config = dict(
    dataset='photos of arthropod specimens (BIOSCAN-5M)',
    train_examples=195000,
    encoder_stem='deep',
    fusion_encoder_width=128,
    fusion_encoder_activation='reglu',
    fusion_encoder_mlp_ratio=4,
    fusion_encoder_fused_qkv=True,
    fusion_encoder_qk_norm=False,
    fusion_encoder_positions='sincos',
    nesterov=True,
    orthogonalizer='newton_schulz_5',
    grad_clip=5.0,
    batch_size=128,
)
Rows from block 3 of the image encoder of a small model that answers yes/no questions on an image's attributes, named by matrix and row number. Rows with one number belong to one channel. Each number is 128 + 24 x the weight over its row's rms, rounded and kept within 0 to 255. All counts start at 0. Numbers have three digits each. After the name is the row's rms in percent of the matrix's.
After each channel's rows are labels from the 100 images, of 14976, where the channel reaches its highest value: "colour at peak" is the nearest of a few named colours to the mean colour under the peak; "responds to" is what is common among them. Only what is clearly more common there than usual is listed. The data: photos of arthropod specimens (BIOSCAN-5M).
# convs1: 3x3 conv, stride 2 (encoder.blocks.3.convs.1.weight, 64x64x3x3, each kernel summed), inputs 0-63
# convs2: expand pointwise conv (encoder.blocks.3.convs.2.weight, 256x64x1x1, transposed), outputs 0-85

convs1.26 060:105125096156168103148143105159107109116164151100156146161116150146121128136110128135115129138090140159118102079131084143133117108113094126118125114105117128098135075103081136173130123075140142
convs2.26 099:104122108115122184148156111149102098139142132155132130118140141086141130084096156135121126111161138110139127097144116102104112148146115149120125146153104158162114155128147148099150159087129095138117137086155118061113168106135144180189117136117103132105120127
colour at peak: grey; brown
responds to: order Diptera; family Drosophilidae

convs1.33 077:103143092104110116139135125160163141144130116091145141135069163134143138117118104139123083114111153150097114116187121141126122105082082132151150114102104122110101119165123136139081120150131163
convs2.33 108:125115081130126122130129112119138158127173124115149130119158161140147137137122143133098129119083087128073128136107076192130120134125146151122159120095122128151132087144105139141103096108126112115110104139156120120185148135107123128140109110108125161122131128
colour at peak: grey; brown
responds to: order Diptera

convs1.42 111:130154132168157127116149090107090129135128120110114135133135159130151182154145128117113136125179152118138158123095118168147148153108170131165129196129091139135108125119124135087171143115106122
convs2.42 101:119123116118127087157139114151154138162136165123148091141103124143121116140119123127158095174142088088130129165100127102132063100113136086118100133127147099093116131091121115129135095148136136114120115142089170131113144151093134116142132152116125144121149125
colour at peak: grey; brown
responds to: order Hymenoptera

convs1.40 125:135118135161205130122133115139140140112118158161148129143136124121152137123121113116114130171154138137111125142159096132192153081096149123107143169124095095112085084108136135158133137148111142
convs2.40 103:101118165135121107146106111126138131145115126148078132125132090180125122129131101123121080173201141123132130166149128084110118113113135113124217133184126121079129138111111106073125078138117140122112143134170143141109072112138120141091135123117128108143138148
colour at peak: grey; brown
responds to: order Hymenoptera

convs1.63 122:128128142131063151154139134143160139117149129133136118115106116137127109105136155124157060131144177134111168131166075141083170175128136136122132133127126088134159119113115143098129119158115109
convs2.63 111:131117134132110163131132113138145094151136157084074145135137151167130126141120160132148094099153102091103123111115139099150129120126130165102164120082128110162149148149141126138130056127129139138144074133139096165071122137105114098165142105174158108127133124
colour at peak: brown; grey
responds to: order Diptera; family Drosophilidae

convs1.11 100:102110104169169126131151131123157108113138141107108119113139115099126126148124115148097128148125131132124140145129107103163093117139117128121172128045155117099118099138110107130106151045113139
convs2.11 101:176135154101132165117150107139116166171145094133166095134126125104124119113115158143122145136183124127138113129102094112150147113088156105144072150214141135110089127151111135106141212123135123121116166136115141083102111108103099089135132099140160119108099105
colour at peak: grey
responds to: order Hymenoptera

convs1.4 080:106115123148120122143105103139105128108135145116134110097095132120091112140130145113101088141124111155095133125097083138095104185117141110064156123117110097132094116161135144102181103161130105
convs2.4 109:152116142120148132143105063124152134162113143134119171110139126121115118139096118134142122113100118106115110143086132128159132092117179113130180133116150122125095192135125148193130101124115113121139119091141117102107127063110121159126097119126100142169156111
colour at peak: grey; brown
responds to: order Hemiptera; family Drosophilidae

convs1.10 127:131128179137095112148148116135141115115173130153133114136139107115164137149129154133099095160154093097110097164087108130156142161129155184110143115137146144108127152139101139180120140081142131
convs2.10 111:115118087176118092105145093104103148113130122094120158116129095099139116112094083121137129119187138106097120133115119143104119120169116138102099106133090102126117134128108095137094106163130153123126132152105118123125152122154112128140100101119155131119149130
colour at peak: brown; grey
responds to: order Diptera

convs1.53 114:109118085155179122126129148108134126139126136097119122153152133135129115132130128126137143106111121165128113147142182115124108142179105073164151115100163191116127160139134135105110138127178169
convs2.53 095:104132127134122122139116178140082146129112111125165124116186084147127124097125107119076149082084115162146118098191114148135158116133136092146082146155118137140123130160088105142110136128125100116121142117092107137172168114106138160095140161155131098140130110
colour at peak: grey
responds to: order Hymenoptera

convs1.21 106:104127113127109141142132140180140147141174113118141148115132142152139117140133168149134163150113133160131201110155120141143169152148101190183133136142119136124120093138165134146156130153146125
convs2.21 095:120106117147140105132134120109121155122137117169146081120106174142135134101080115125101158099126102133133129175096139129110126086106127130145107116127130107122137124157133145126121116110137149128096124108110143051132141161102106143140099131176081135141092110
colour at peak: brown; grey
responds to: order Diptera; family Drosophilidae

convs1.15 136:133111110119125161157134147107133141106103136103100098118159092119188144121136127146099112093112128102116147141110103084139169176170098135186111098144142140108119129121102100155145143116101138
convs2.15 110:148110134147137128114112125122081121164123148106165164130160100150127132139165134127128169145137163094189127147137163098148123158127132110138121116102139153086118100132176119166157170129130123107113124202118174154106190166164130126099172087160164133120151110
colour at peak: grey; brown
responds to: order Hemiptera

convs1.7 109:111113093140158167088152124110130154149076115112140141142160144140150129120111083121128147119108108130134130112106135106171146157180097099170121079117149134135152144116145112150174127118149165
convs2.7 092:144127120122125121151123112135177099134121177124197134126144112132123134086163094127125174081098131115149133098171143129138101107107115084152132129111136146125137126169148134117176111075140107105145126162125121143173160100107139118114124086136151139149152146
colour at peak: grey
responds to: order Hemiptera; family Aleyrodidae

convs1.2 093:144120150111169161130117121159124163132137144147141124133169123116126133077101121135132130131126161121155140098131135118162096151200098120192131120142127121126131111102175135140114111191113128
convs2.2 087:124132134140119128154126109123125138129137129118111079109105153180133113116170131133101124111116146153134129088180132119078113086147136152128136097163119115155127122141108145118171084102131103109141135146142135108125145135088117164151138128112096102104113165
colour at peak: grey
responds to: order Hemiptera

convs1.22 104:131122116153115158134148161120157117145085135145112127141140116172133112086148154164148124123140153118147097151173133127135106166186100099128143103117171136151153192119138133122162109145124149
convs2.22 087:153103121133112132095126123131115077111118118124144092101116120160129122119122114129143130109077113148139113091127108168139102095154118099200142136124109169106165120106150110081090143155138119133147131098131173149126118117111127143130131127173189107124111127
colour at peak: grey
responds to: order Hemiptera; order Coleoptera; family Cicadellidae

convs1.47 092:136113165100101147118135141151103102123131113125141150139088164125123116152113151122124111129147129146153119123087146122101140148147134173143166091157159125149151172187071132116160162091118121
convs2.47 092:148133148122107124126098142120110170119104154119114157116139113085134134135114149119104142091122150092124132124142136107160099080104138143165122121118127185148070135165132124119136179114133149137129140129164165107172153100108118124143122138105087124111103121
colour at peak: brown; grey
responds to: order Diptera

convs1.32 069:158151131163076131119187125154139126131103154143134143109139156129116141173151158137082159123160140153128142150154154166124131121119117138105194121106158112108110153140131158130149123133103089
convs2.32 102:134130137125135119122154088125122122138127103097120172130129122110139127077111190131100116135118083129100118159136121163193112102173144139126108137120146156183139107149131110143133143146111089125121100114142114095152130139133086110161107115109112158122186105
colour at peak: grey; brown
responds to: order Diptera; family Drosophilidae

convs1.48 103:121101146126175130169119139126155150093124138134145107123156110126113117098118122135146176132074155127141107153107139097148126162167123137186105128074147091137140125112127099152140123150175139
convs2.48 083:131104156131125139125094063123149150134091136108140131115133150133132141106170157118094138124121143117147140084138110162106152161146137151142139135177118169137148127139162111109164126068135147108101179144161082105138171149102161155142165164079175106142118137
colour at peak: grey; brown
responds to: order Hemiptera

convs1.28 110:178101120111155129124136143148145136102106135180147135141113115156109128131153121161151110154156185188140151177160098138103150132137103103135140153106160087150125118133161132124133144157140137
convs2.28 093:147138158102129142143097123120145129132128154151068132119118120082121137129079118130118146184108126135148107109113097138138079092136120095125170124121119180139169120114100101114128162122127135138106129145111164117109126144117164154147092158119150129109115104
colour at peak: brown; grey
responds to: family Drosophilidae

convs1.35 074:119125082144146084130096116112111122102080147123130146131162130157148137125142122148114075088121147136112123139174094109110116146138099129106084088109095111106133144148129106101088165161123149
convs2.35 105:146115122157129138195125114127079144132135155146145130119123098141125122114108089122102101149102115127144110146117105165121161104106118067094119107100134112198133120110129127134147110154126111123111098157124152172129140136163163144116157177134123127141147147
colour at peak: grey; brown
responds to: order Hymenoptera

convs1.44 139:106096143133163160160106136126166119079142134124090110094123098125162115114103144157119133100124106129150107160103121104154116129103128123104116116132171121126154165117097078169137134076146102
convs2.44 115:122142142139125129099119117131111131098139109124162149130118141128116129152147068128112125088126155115106120131141112080090129216127116094100109116119110098107076108159108124166134147140133123132132149169136103131123152112111140094139128133121175147138129124
colour at peak: brown
responds to: order Coleoptera; family Throscidae

convs1.5 119:134140151130113144118149113148108172137112128137171144145145161158171143136126127129134132096164149140141125132125161136159158168143086122220133087111092153139128116129126131156116149157136139
convs2.5 092:113125108127137158086116164123142140136135129098134118131134123134126125132134129133160204148142084118114155145157125150141101109129122106165106119135119126149134110125112128162080131133128089115122166157073154159174181124154107089151116073199093117131179099
colour at peak: grey
responds to: order Hemiptera; family Aleyrodidae

convs1.41 123:105120102146171114080139133104116131139153150135121111142153119150120126150129140123162168122139086169118095137149149121163145083112096125138152125090106187081085146114120148133104144147136152
convs2.41 095:096153134122141117152129161121125180117131141112126143126139078124123118119136110136104153068137123150078121164118087176125109130128139138138136120142142120092156132126099138114112117128111147135134182119168148134197109141164138104099150165093090145125102109
colour at peak: grey
responds to: order Hymenoptera

convs1.51 103:159146161137170113143152148136122136136130178148141122133087140150115148137143164165120146151157145181145098160112170145137144138159163116157146148104182166131136145146126140111157126120150156
convs2.51 097:148097145103110156138112146117081118179109125144104126134135118137118130127108092119146110139159159142123130106104111102182123212153118128116098117116109154145095135150124113152089162139137133136148123089119154173133113140082099167106027107107122125119147143
colour at peak: brown; grey
responds to: family Drosophilidae

convs1.14 129:084082112146113117128142118125132108064149117133122094143163080120127084137132146123133111145135124138111097167162078094151137110106100133100120133095138096115123103091131098163156142133137140
convs2.14 102:110148152114121150153155142137154142101127130137113133120108117076125120209136132126131104148154171079141130160120127172141160172123121105137128143144117154110182161125141114131151133173131223112129152144135131103160127119198123118156155156121120108117124154
colour at peak: grey
responds to: order Hymenoptera

convs1.38 060:098117143120115145132153104172145113139154126166140133160116162126129101098125169119095161104093138183135146128135134088103129108124077180117164117116108167101095093133123150112139128135131112
convs2.38 113:130127132122122124158136115120131155176117085144114144119127131125125137146115170131140152117123128110126122132125133109214148099090131163166137124118114142175114130142141132129112169100128127126121135095141137073122168130107135137145112139152091118132089124
colour at peak: grey; brown
responds to: order Diptera; family Drosophilidae

convs1.30 100:096098111116114102126138123104128113112137124143127107102177119108129115099104136126110099116147142142116113156091131086138092076115076097117132129120127080101077119102138091159139127077112114
convs2.30 099:112128140117122165135128046128136102156122127109117116142108164163118130118148147133130107105097212141142131139131117105178118205128131123122154143129134156129098176163097120185161135144120167124148101145130125098126162156146121170146129143126133118113129132
colour at peak: grey
responds to: order Diptera

convs1.60 124:119095079102163135118111118083141105097124123118117101117160103127147096121085098109141161096116134113133147110112138108136115078129087081102097086136132121124137143100104115161102103107120098
convs2.60 104:176130092145130131097106096144121071159159146105152096124091120088142135152129130142158129129126158132114133125130144135152146153103132110129108099108115076121115133124111114139154081159116121134108097127110124162145092146115088074127113136100107126143121133
colour at peak: grey; brown
responds to: order Diptera

convs1.57 098:170127127145083126127179121133111132101150123137145126156116110127148194174195144123136146099126136101122110119125131118113183177161139128126132162107140143128147129122099106114124166130129148
convs2.57 089:148128130125115153167135113136099153132117158105134156152121123115118114119135112123106131102175128131162111180133121145076120073120122127125143109135169097170117121137139097110150120132132129145140127143112115103117139156194161178134161132147143129137154094
colour at peak: grey; brown
responds to: order Hymenoptera

convs1.59 094:118135132134126127149143132074132158137080122140151179131052155125101134115112101107121107116138111152134130119110122128075136110118160120084137136081114141132128095179107148123164130120124105
convs2.59 112:129131118149123155132175141170149145135116103136162064100144143101134145112045149146111132141075076127087132068137111118092130100132147145142142132101115143121104113125128122100111130137129092132161108128119136093145158140098099129124099143123093174123137136
colour at peak: grey; brown
responds to: order Diptera; family Drosophilidae

convs1.31 076:147116156103116123101109123151147144144089113116137159116089142154141147109138139105112131133087147127085080102098093133139115168138112109192132125070126095092116144138129126145127119125137177
convs2.31 108:137106145116132151113134121159134131184133147145222117132141141206126122097096091133141120090126138099111128100195143138111139132123101089127131107131131141116083142140131155114120122130133103139143139116130134144121221192119124111154142097144138178092130120
colour at peak: grey
responds to: order Hemiptera; family Aleyrodidae