From a checkpoint of a small model that answers yes/no questions on an image's attributes: encoder depths [3, 6, 3], muon at rate 0.005.
Rows from block 9 of the image encoder, named by matrix and row number. Each number is 128 + 32 x the weight over its row's rms, rounded and kept within 0 to 255. All counts start at 0. Numbers have three digits each. After the name is the row's rms in percent of the matrix's.
# short0: shortcut pointwise conv, stride 2 (encoder.blocks.9.short.0.weight, 512x256x1x1), inputs 0-127
short0.361 119:152167105112097088103101115104151016145186110108074165117128093131161152139100152158103115108169180092081115128151105098083065155126168169105161117177142113098077103151133124194099112199137152081108122097158109062155116147145139107090137128168171131129172094128164109104151131167105147176139164150166086108092197061156093142096109129168094093115126111157123110127137133115160088129117
short0.362 101:127148086169124084144130077104122074104141150121108175169120133134188114155138115169128145140142107097140148136120106132132113114133216092170115186083100112143087117080112108143091171181134177087226098123075096145143179141125157161113130144092116195184118189144102135146097166114114122097133133092102183140096061118128093079094050094133153199148178110101126157158113112117133194174147
short0.363 115:102106122112119185204141111095074068145123182112184083099136143071186116114135101074125114145115139163096134109141156142147165103103135132118097119158103179141158133122112148090130141084126152106159150136097098137169095140094140144043138137116083115098142095098133133151111136059124133164103246137120109116174143083152126117117122121119187132096161143127179135084167106136137106122095
short0.364 108:140112150107089015134144107100171178109167180106117136125121156085154172126099125097106140165137152144153141104113123123135146080121144120123116112135137070111159116128068065156108109172054089173131129131120092189124191133098134127147052167145068165107111118130136092101131137154117041111121152096140111117143128127134134126170152188131092117137121141159146131167147143154093106115049
short0.365 109:097114151125128143096111159121135121099218139160115127153081101145147157141211145112125094119130210132078099064126089075088099150154169084140160098091140072138125159148170134182175116108161160101120116209127112125151119121121167134150160124164158068124087136153157124143100122066148098145090163104152120131170084156160176128120168121143144131095110182125107112225153188075141192140128
short0.366 102:111155119109143113132102158110105086108131123107138219130157124173141157154090149064083116164190096127131154068162129129098068143067124091157147129113126108095179137131093129108116136111111094136190125166090099101185093132092177111108104188094114025105120124124137130139093141163106116164075129213121144105116105153128119110111112054105113107107153123183123190116114144125132183134177
short0.367 105:140138101154132206122167084173182105061119129109107093074173092113116168138125150100165149128129141147096150113100189104115112145086091141147125139152143098108117154154105098105117120119160096146109156121124162147119188119099123072132086104071138118117093117133145211052111120169170105127090093132140132120131113101140119113111047165151140135149144189181121091128104135139162100179088
short0.368 113:133130105111107146166184155113059193091113152080149093082155147134137102158097121139126141115174185084167144152187145150127137169076151131157111119170121147172077142142066073134151080190140184149170151150102085074093163116118143188147152127060122092090131142051138101143118137074092132142096148119162154092150210062105074197135170105109129107138118148109127098192138148115147145178102
short0.369 100:151172109215131151130153109107105078104145159152185155059136163099137139156131133177159126129127107130125122108133176099136149080123122109127112161137085096137168097110122176157089115121118123130124116096152175116132098114141134107103141111087140141106134095068101098057070136114163122146131140115118101159174145066111113154104088102098086100096159107164140057211128097167192189114135
short0.370 110:190140056086147110130122150106103123143113148105138085139100132116110104102103179115141171086132116073092108102203059143141115137124141126215149150171113145138094127114114175141139162101142103106177162113163075137125132175116125160083118172171124082143111091149139127140113116111159122125157139204129108104103112102170204119174140091101155063147121153172109108130085111156125171122125
short0.371 085:122194176133063137166100110107186111097087126154074144144153104117165154189100118162108159192137096124130116160161154101090081153128175178090148127170142104062116098143114166092108171153214105124135132139109090062156180125137156167112121145157164160144115172132162077122172126164147152146163112116119138130119103161127105164128139126138138085104122089173176114123164113171141104139117
short0.372 108:079045151181152051184139123087090115133076160172117054148163146189130119183093098113117106083100138152172168133132134137195148124158097093107080107113117141118111163135139092106086146100136134100126096119121131138058130184071149101135149172123164128129071137130102105146116099143165092106159185163151085196134131131083170145172130101144114093081131141114129164108112126146106111108136
short0.373 095:096126139088085173184138101134117108140067079139159163125126141104080122065095148127140148173147115125130138190087153055110125154123228136144082156131136066141108187121112078054152122111075123139128102140129109092116139089109176184139120167128130079029109170123152117107136193073116106155106140124071098155095117088165133136126151060113128123111180100155135130068118144119119126146154
short0.374 090:099104090128109119126201131101101123144073142171094092193125124115136140151131131076137099121125077088146125141147108127128146142089048165098148100158128110170178141116173142117111073103120125107131172125199244163116158091129133137145114148148098106193134106137122069114142122106129159112040108106106138176121089133102058154089137163102145150135141148161100130123152123102147094100091
short0.375 098:057205176102160159070094136155132115153147169106143057129116176107144170166158123120141070148107095111173055163174149123167174160122142183113108119171100086150086074172170095115175152131121150081142146124139122122175126078106116087109134114078209126095094168094126151070119087099131107190098169097127119121091168084139128142158129126126126108161141180122156081088124163110099146171105
short0.376 096:148207171115115110146146181174141138124084130154071164128087147106224078105167171091168213088133110138129161120127084115113091169110092095144088131077148155170146103098128122109116135122123144100149073130118132085171157120067158204121127141121061081114172082099180079140144149090128127122172051132103129120150124155179113157131136126088148153091108110108187156185152138096109116144103
short0.377 081:129122105148121125133194100164126118119167105140125137153158140153110137072105170150081149142159090111152149129100122148110124117119119138127183093099110129096098072125087174164074151113153132063112165134108201121110105186127161136139164157168090057110156131112043147105129090112069120118095124135117155136115029110120118086129120127137140165098120130084129117109120212163110073173102
short0.378 103:069122143092175155164118127051087134128106119175127104119163121135093179129118113060179127105067136144123155161142134127100160094146087065199130157155139107136102126102084126152087135157190150181130163176229136096148150086129103119104143181103185091123147062149164137063155089150122148143118134149126140103121138143113162130114183119181150150117130189192123136113155150171159121209126
short0.379 095:111152141137084143135091163114157114123143139185108076152118147127112180143164105107135098148120178117147170133142100116131152218179148104103112119113131172109095255109119112164183082156142097100096186162146109175168150111116154177136096160110075131078146165064066119085112083082151144132082157088161121134159145080162104105091125103148119156113097103104139098139169108130151086113141
short0.380 113:126170107123106139107122191109165140036165106031119109113123181105175089129176138177181168120129123132082190121127122121171112120173132094091141114197103128115094108107138105159222157093120087168117196098119107112158126137160099080183087129111118076183098107159140182129143084144156168151109116116115100154154125085087130093117122147107109123109062116131092160140148139060063115080141
short0.381 105:166181135130165093114106144133075146097155130110093178147133149128111093109140129069091124166086162124079098096159137121118135137136128123183182147171099147103125079114125076096102176151044116155117199107110068121162129136183164143149108159131123079125128158112126152161122203053128144100102134077122145144146108166152129128167118134094133145106144108163173201125092135150168134116178
short0.382 103:102068137060144098144189097114171158128101136176125132085048039086077155150169070164147114123117117183134099189126071139129113109094065132182158143179142105126078138130113125115096140082098152131113115106097111097177098127146152155154146115089119042121111093181090162120135156171145091155130122135087121126174192169123092169098148113169131096118092111131147201125103120119207156132096
short0.383 091:073121133135145130111073123076085108124197125074114111108140157109098132250095095100158146118208149127088106155134122120137144188111140103139153138107093111148098193125046092237130080200097125145107091105109094148128079208146141127106176169129106092107110122096135092118118087162124110158121138096090122085177134100139160081150103106096174130118119096118142207106126094166153093124102
short0.384 109:202056118099149139155132081131164180115121143122094164141133180114173157115110146132136179113065110173140149172099105094089094195088096136131139088124154193137160141100154151110117185077092151110166120134131094112130105120152121091065074106099142130094122104076132132145195214141154122206128153166119138104095097134135079133136138097113148112120123157120110092064092125140113144139155
short0.385 093:099114089129135125207132111191128099138085115112130182125090131140126160102115073117145106153086114123112147122099112132154177142135153119152099144068164105129125150075136155155161134103146151146152123139152125168091105130128120153220087167132135096170193035130150146167150139076109145151099104137188130070137122117194095169061108146179161118118153175161104159140132145188110135132171
short0.386 090:121090119142128162109162091128114106079112117133127169118097106141118128091091076065163080156109138147117170191134166121108174099160112101164114132139183170150105124123131131089127150166167107092196076177143145074089148169173172080075067164109179103125118133097141192080138171120145130111127146131147114158157161124186079142070146136147177118140162166178085151110106124117096186137083
short0.387 105:151170158220080140151135162152115140107110096129182138136115081176146129066129161132156139148129124138088133095153124111195123191110117124148083103128098182127102121197173077094170145135127107131114130138079153164162133125140072105154070187054100107168128189109100085138166183084111108113074081111095147047148134139151112112126145139175121088089169126120051107051151119083176125107165
short0.388 080:115108117200140099124138114116095102156081087115142116109170138126095186189193137132100147175091089099122070138108157152108135129111161136131189093102132152107050057101101185184111152083121127081120141134141185102101114142163163146124134146139109155143163135132100109137127058104082128100121110107122090128121112109144134011141100164147046083089095133123129105142137152125103103143136
short0.389 114:093097135090066118099096141112136103160145124082101089063161106102143114146208110126119100167226198123173143147150121141122146156068104114127112146142163183166130075131144113074199061163123180134151134171121150061083130116154130168153159113109122089150110110120142089083171143124167108187121169168117146117169140159149087140090129178160067103130189074153114118143171163138174130135091
short0.390 091:094074121131135132158097167205077103121098089083109155159155108141149115117094167176118098119117144107143118119107114118196150073103152131090127084119078078189172168131113059155129183175083091177141128136173107073110122147142091113098104152138123124150147122156085113129131071133172158144131142130095099189120127124120082155090141152125169039149122117144139139097175134154149132155110
short0.391 098:097117124113084184139160127149137107202118105153118162094131131125088078155142131103119057119135135096128116090176143141130138143128133116164090170134115136137172129169101061155112142178139094130109122109150084089157150072123103112188153167138119085104062152082126132054129094086130112120128157152176117128100152134162056093172098100110144148176125181109150150121135118113088100146079
short0.392 108:107181158144146130115123150173083127128173152116121167119103110101130098151178127157107127066123060126141122134060138143126104164116162142090164128140095119159174144138152147127165130066082080124143058130144112154136095128118126088165184174067141094142126186168144128093169110065144115111127182138114129122136133136105143114146176135137127156169107145076130147170117043158035133122103
short0.393 077:170160076212130105087096162163136123104154114093100092101160135131133128123085135151082160126053119120179131195180089105107119140171129171121129133165121157142092147169110102133152142137141174171105056132165212096113093153087107076132096119133129105104114144136075094135132198141090138118110135132114095106145123131121130115128185146100165152138206112169071116039146116085163168135132
short0.394 083:167197134147175196129112118135142156149117145196111094146151141127088110106118111150156175091110138171065084146050137115098040083124119151158119069130144165106163113164185182170122097145107162095169105092115184139145164132107178134124173134117076089102107157156196144125086117095114145132136147127178102119157121112138135149135138081112139111139145127154141084161108117128121124126090
short0.395 102:161156115142099173068126123121204161137132120128058091141175174101155129199109160131094186165092177130240149076133124119093144160133137136065119146112132114165100127144149189175144157122181089148184120118131140154164136126058096091139148111078145146117125085130170156098141178116145080135147089185125099132106148083196166148121104129127064202189118107084056138137135122132105136175124
short0.396 094:142183122127121205118143148163153071106136092077137130086091138149173207078097128107067097092133151121142144166195108087124119117081148110112111142110133118098188099113085139125155157117096140075145118124177088183138031167145153126119094157114142086132129143194126120100158142099157142146104150162065141132077106141062142105120107113118140120138059120118181094107149134130114159142109
short0.397 102:135118129128127151140128088099140123150115129094103119126137149132131131078160099126118160197089139154148131138102101145104099158065114117051193124116138107178111139091099125132128144175089116150162113104112127116102088097117147162145119152137178094124170140175102132146077127105148156208124150168115184171152125135117135165111134129105116139062118100128157109105092108182130146174122
short0.398 098:115066111132153162174068169122077122164100174088126168178133153182166134155138096144153129126097073149176168120126196083090163112119105138125082118116152130118149100142082166105116103151154118133133092163157127182159109150126115121126133126090160112124123104170115134047186125081161115088099152138163164144170138092120137169079126081083134126104175127113202069127132126160115094175069
short0.399 096:142184110112140138184100132081084161156092144048131146146145128104134111150164127087141114081097184125171092157113160133175131162171122110143083115191122081160159114079108142161131167131142141170069121135131147118169129103140179096129120142172172159217081152097134113098160134125148090133112140106075130074138176137070119142191184166121181086156156183120110136129075059113089170103116
short0.400 110:152119132087141092048122166096126083097113090152125121113183102107132114176097109122145134129109117163071182119123141091079158137115111146127079152131159082133055132094132088147097141125077146090124155135179180106159130083073124121120067174097162090129153126135112133093137160178179145101105095108134159151155133190130105086139109106156150103141103140152084119121113130078174147153107
short0.401 092:112120101166083107157109195117181126120188081167130141150133113111147176152156102116125133134101149156072141097138097147150106125116091132176149140095141170201143112151087122160147117075131132067176166087136157143182072099129159117091147170114098124102153058095215104151128145127152146171155103169098130123134131103151082152122142112191173123079179122126146126141133144099139124141082
short0.402 112:099166137113116132160120079088155137127123120095150116093120152101131167094102155120162153147162138151123142177113096134134120127225162120114124191126124120111134147153117101105157126086151128100135105095139127125103124157172116099071150092128101085139137089154200086080084100097146063169119170130139144106124122105122152125140133131141124107111094101166188148127134118107144105137156
short0.403 094:164117162161115163073111160080194130156177112142158138098152121136131109153113065115094137105143134091136082140093146087090097094099101118186134094159123134111161120132103188120127150181133133177149132091172147192139167106095139135180114128088182072099099144118147127131185143114093153124126140145140178129172105142191199120073171094145159116140088081180142095095102159102113135104139
short0.404 103:082209104141202114147133131148185141108100117103134102122160105134178078116129129136164175102186112168192155124124127091153110131110143116142040135144151146127132090134185144134189092061068095136144169079155120085207138108187110112116162150143078074092156138170089124107102088125108130106127116126084121156143087122081163201145119136105103139159101149101116120175107121110061105111066
short0.405 098:154086123101136145142131176093069091137140112136075160091093149128131118065080134125084145065081128161067137104141119122119160096104133163182145140117129141069155104188171152162128142186133121098175177209116039105142150140104127118098101134116121114167153120138165102137078095139106084138101161139127095145116145108089141137098156088161126107144133190131100102078149089129131072139112
short0.406 125:139141207148109117134165163168156134121141144049123115148126114181125191116098146143181129199149082117157105112112132146144077142137145194122148085067109069136098136170185146132135085105111153126095120150115108054145097160137123152185104149125163193171173125061094124123092117167153169140165113190125144184125106092125099120141146153117110114085137085168147172127162135073127171119162
short0.407 080:138125161175102145096107136176094143087110061127138130075122157129099089143099116141142131144116159103157102131128143152092119120107175173156152083128139052098145117167133123189133152141088120202122139083140238151123139121108111092132060164132114170115128113148100094114126145127132147130108157133108101091135161159151106185144144157107134178071135080098123110088149150129154120106119
short0.408 086:159124096217121105102096147135089123158132155158173109192121153120109065131115150201128140099108111104176128110116148065094118136092124141144197131072083118186089083136109140099101121114192138140194083150167255117100112125112133130114162129139110155101114116135123108113106150110059121140134155175134108088104082110108118046153154126128113150084097082095102146122069200117128114106071
short0.409 097:145076090183149130138098152127090132151169088141163126162136190152104116197109130122091131138177116116093162187114179149123138144159111192120137136127108159158218136184151212126142145054131166039186107102115104052178079142169167117100104143102131118102084119151112129135134164110133117115100119182082130127160104137063082115134142106109185166123124118131088127104105109103107183120187
short0.410 120:125134095133073140126105149098221096138181125143139106107138123059132142184102170129135159151104153140060148120083175097107093181170147172123140149110120124124121139092106162151207138065082100116203126139140170098146111091129128118133127103107105167133096193136147143081166105102085123155088153125188189114160111128062136175082133161166123151190055141136130129065128146161105133089148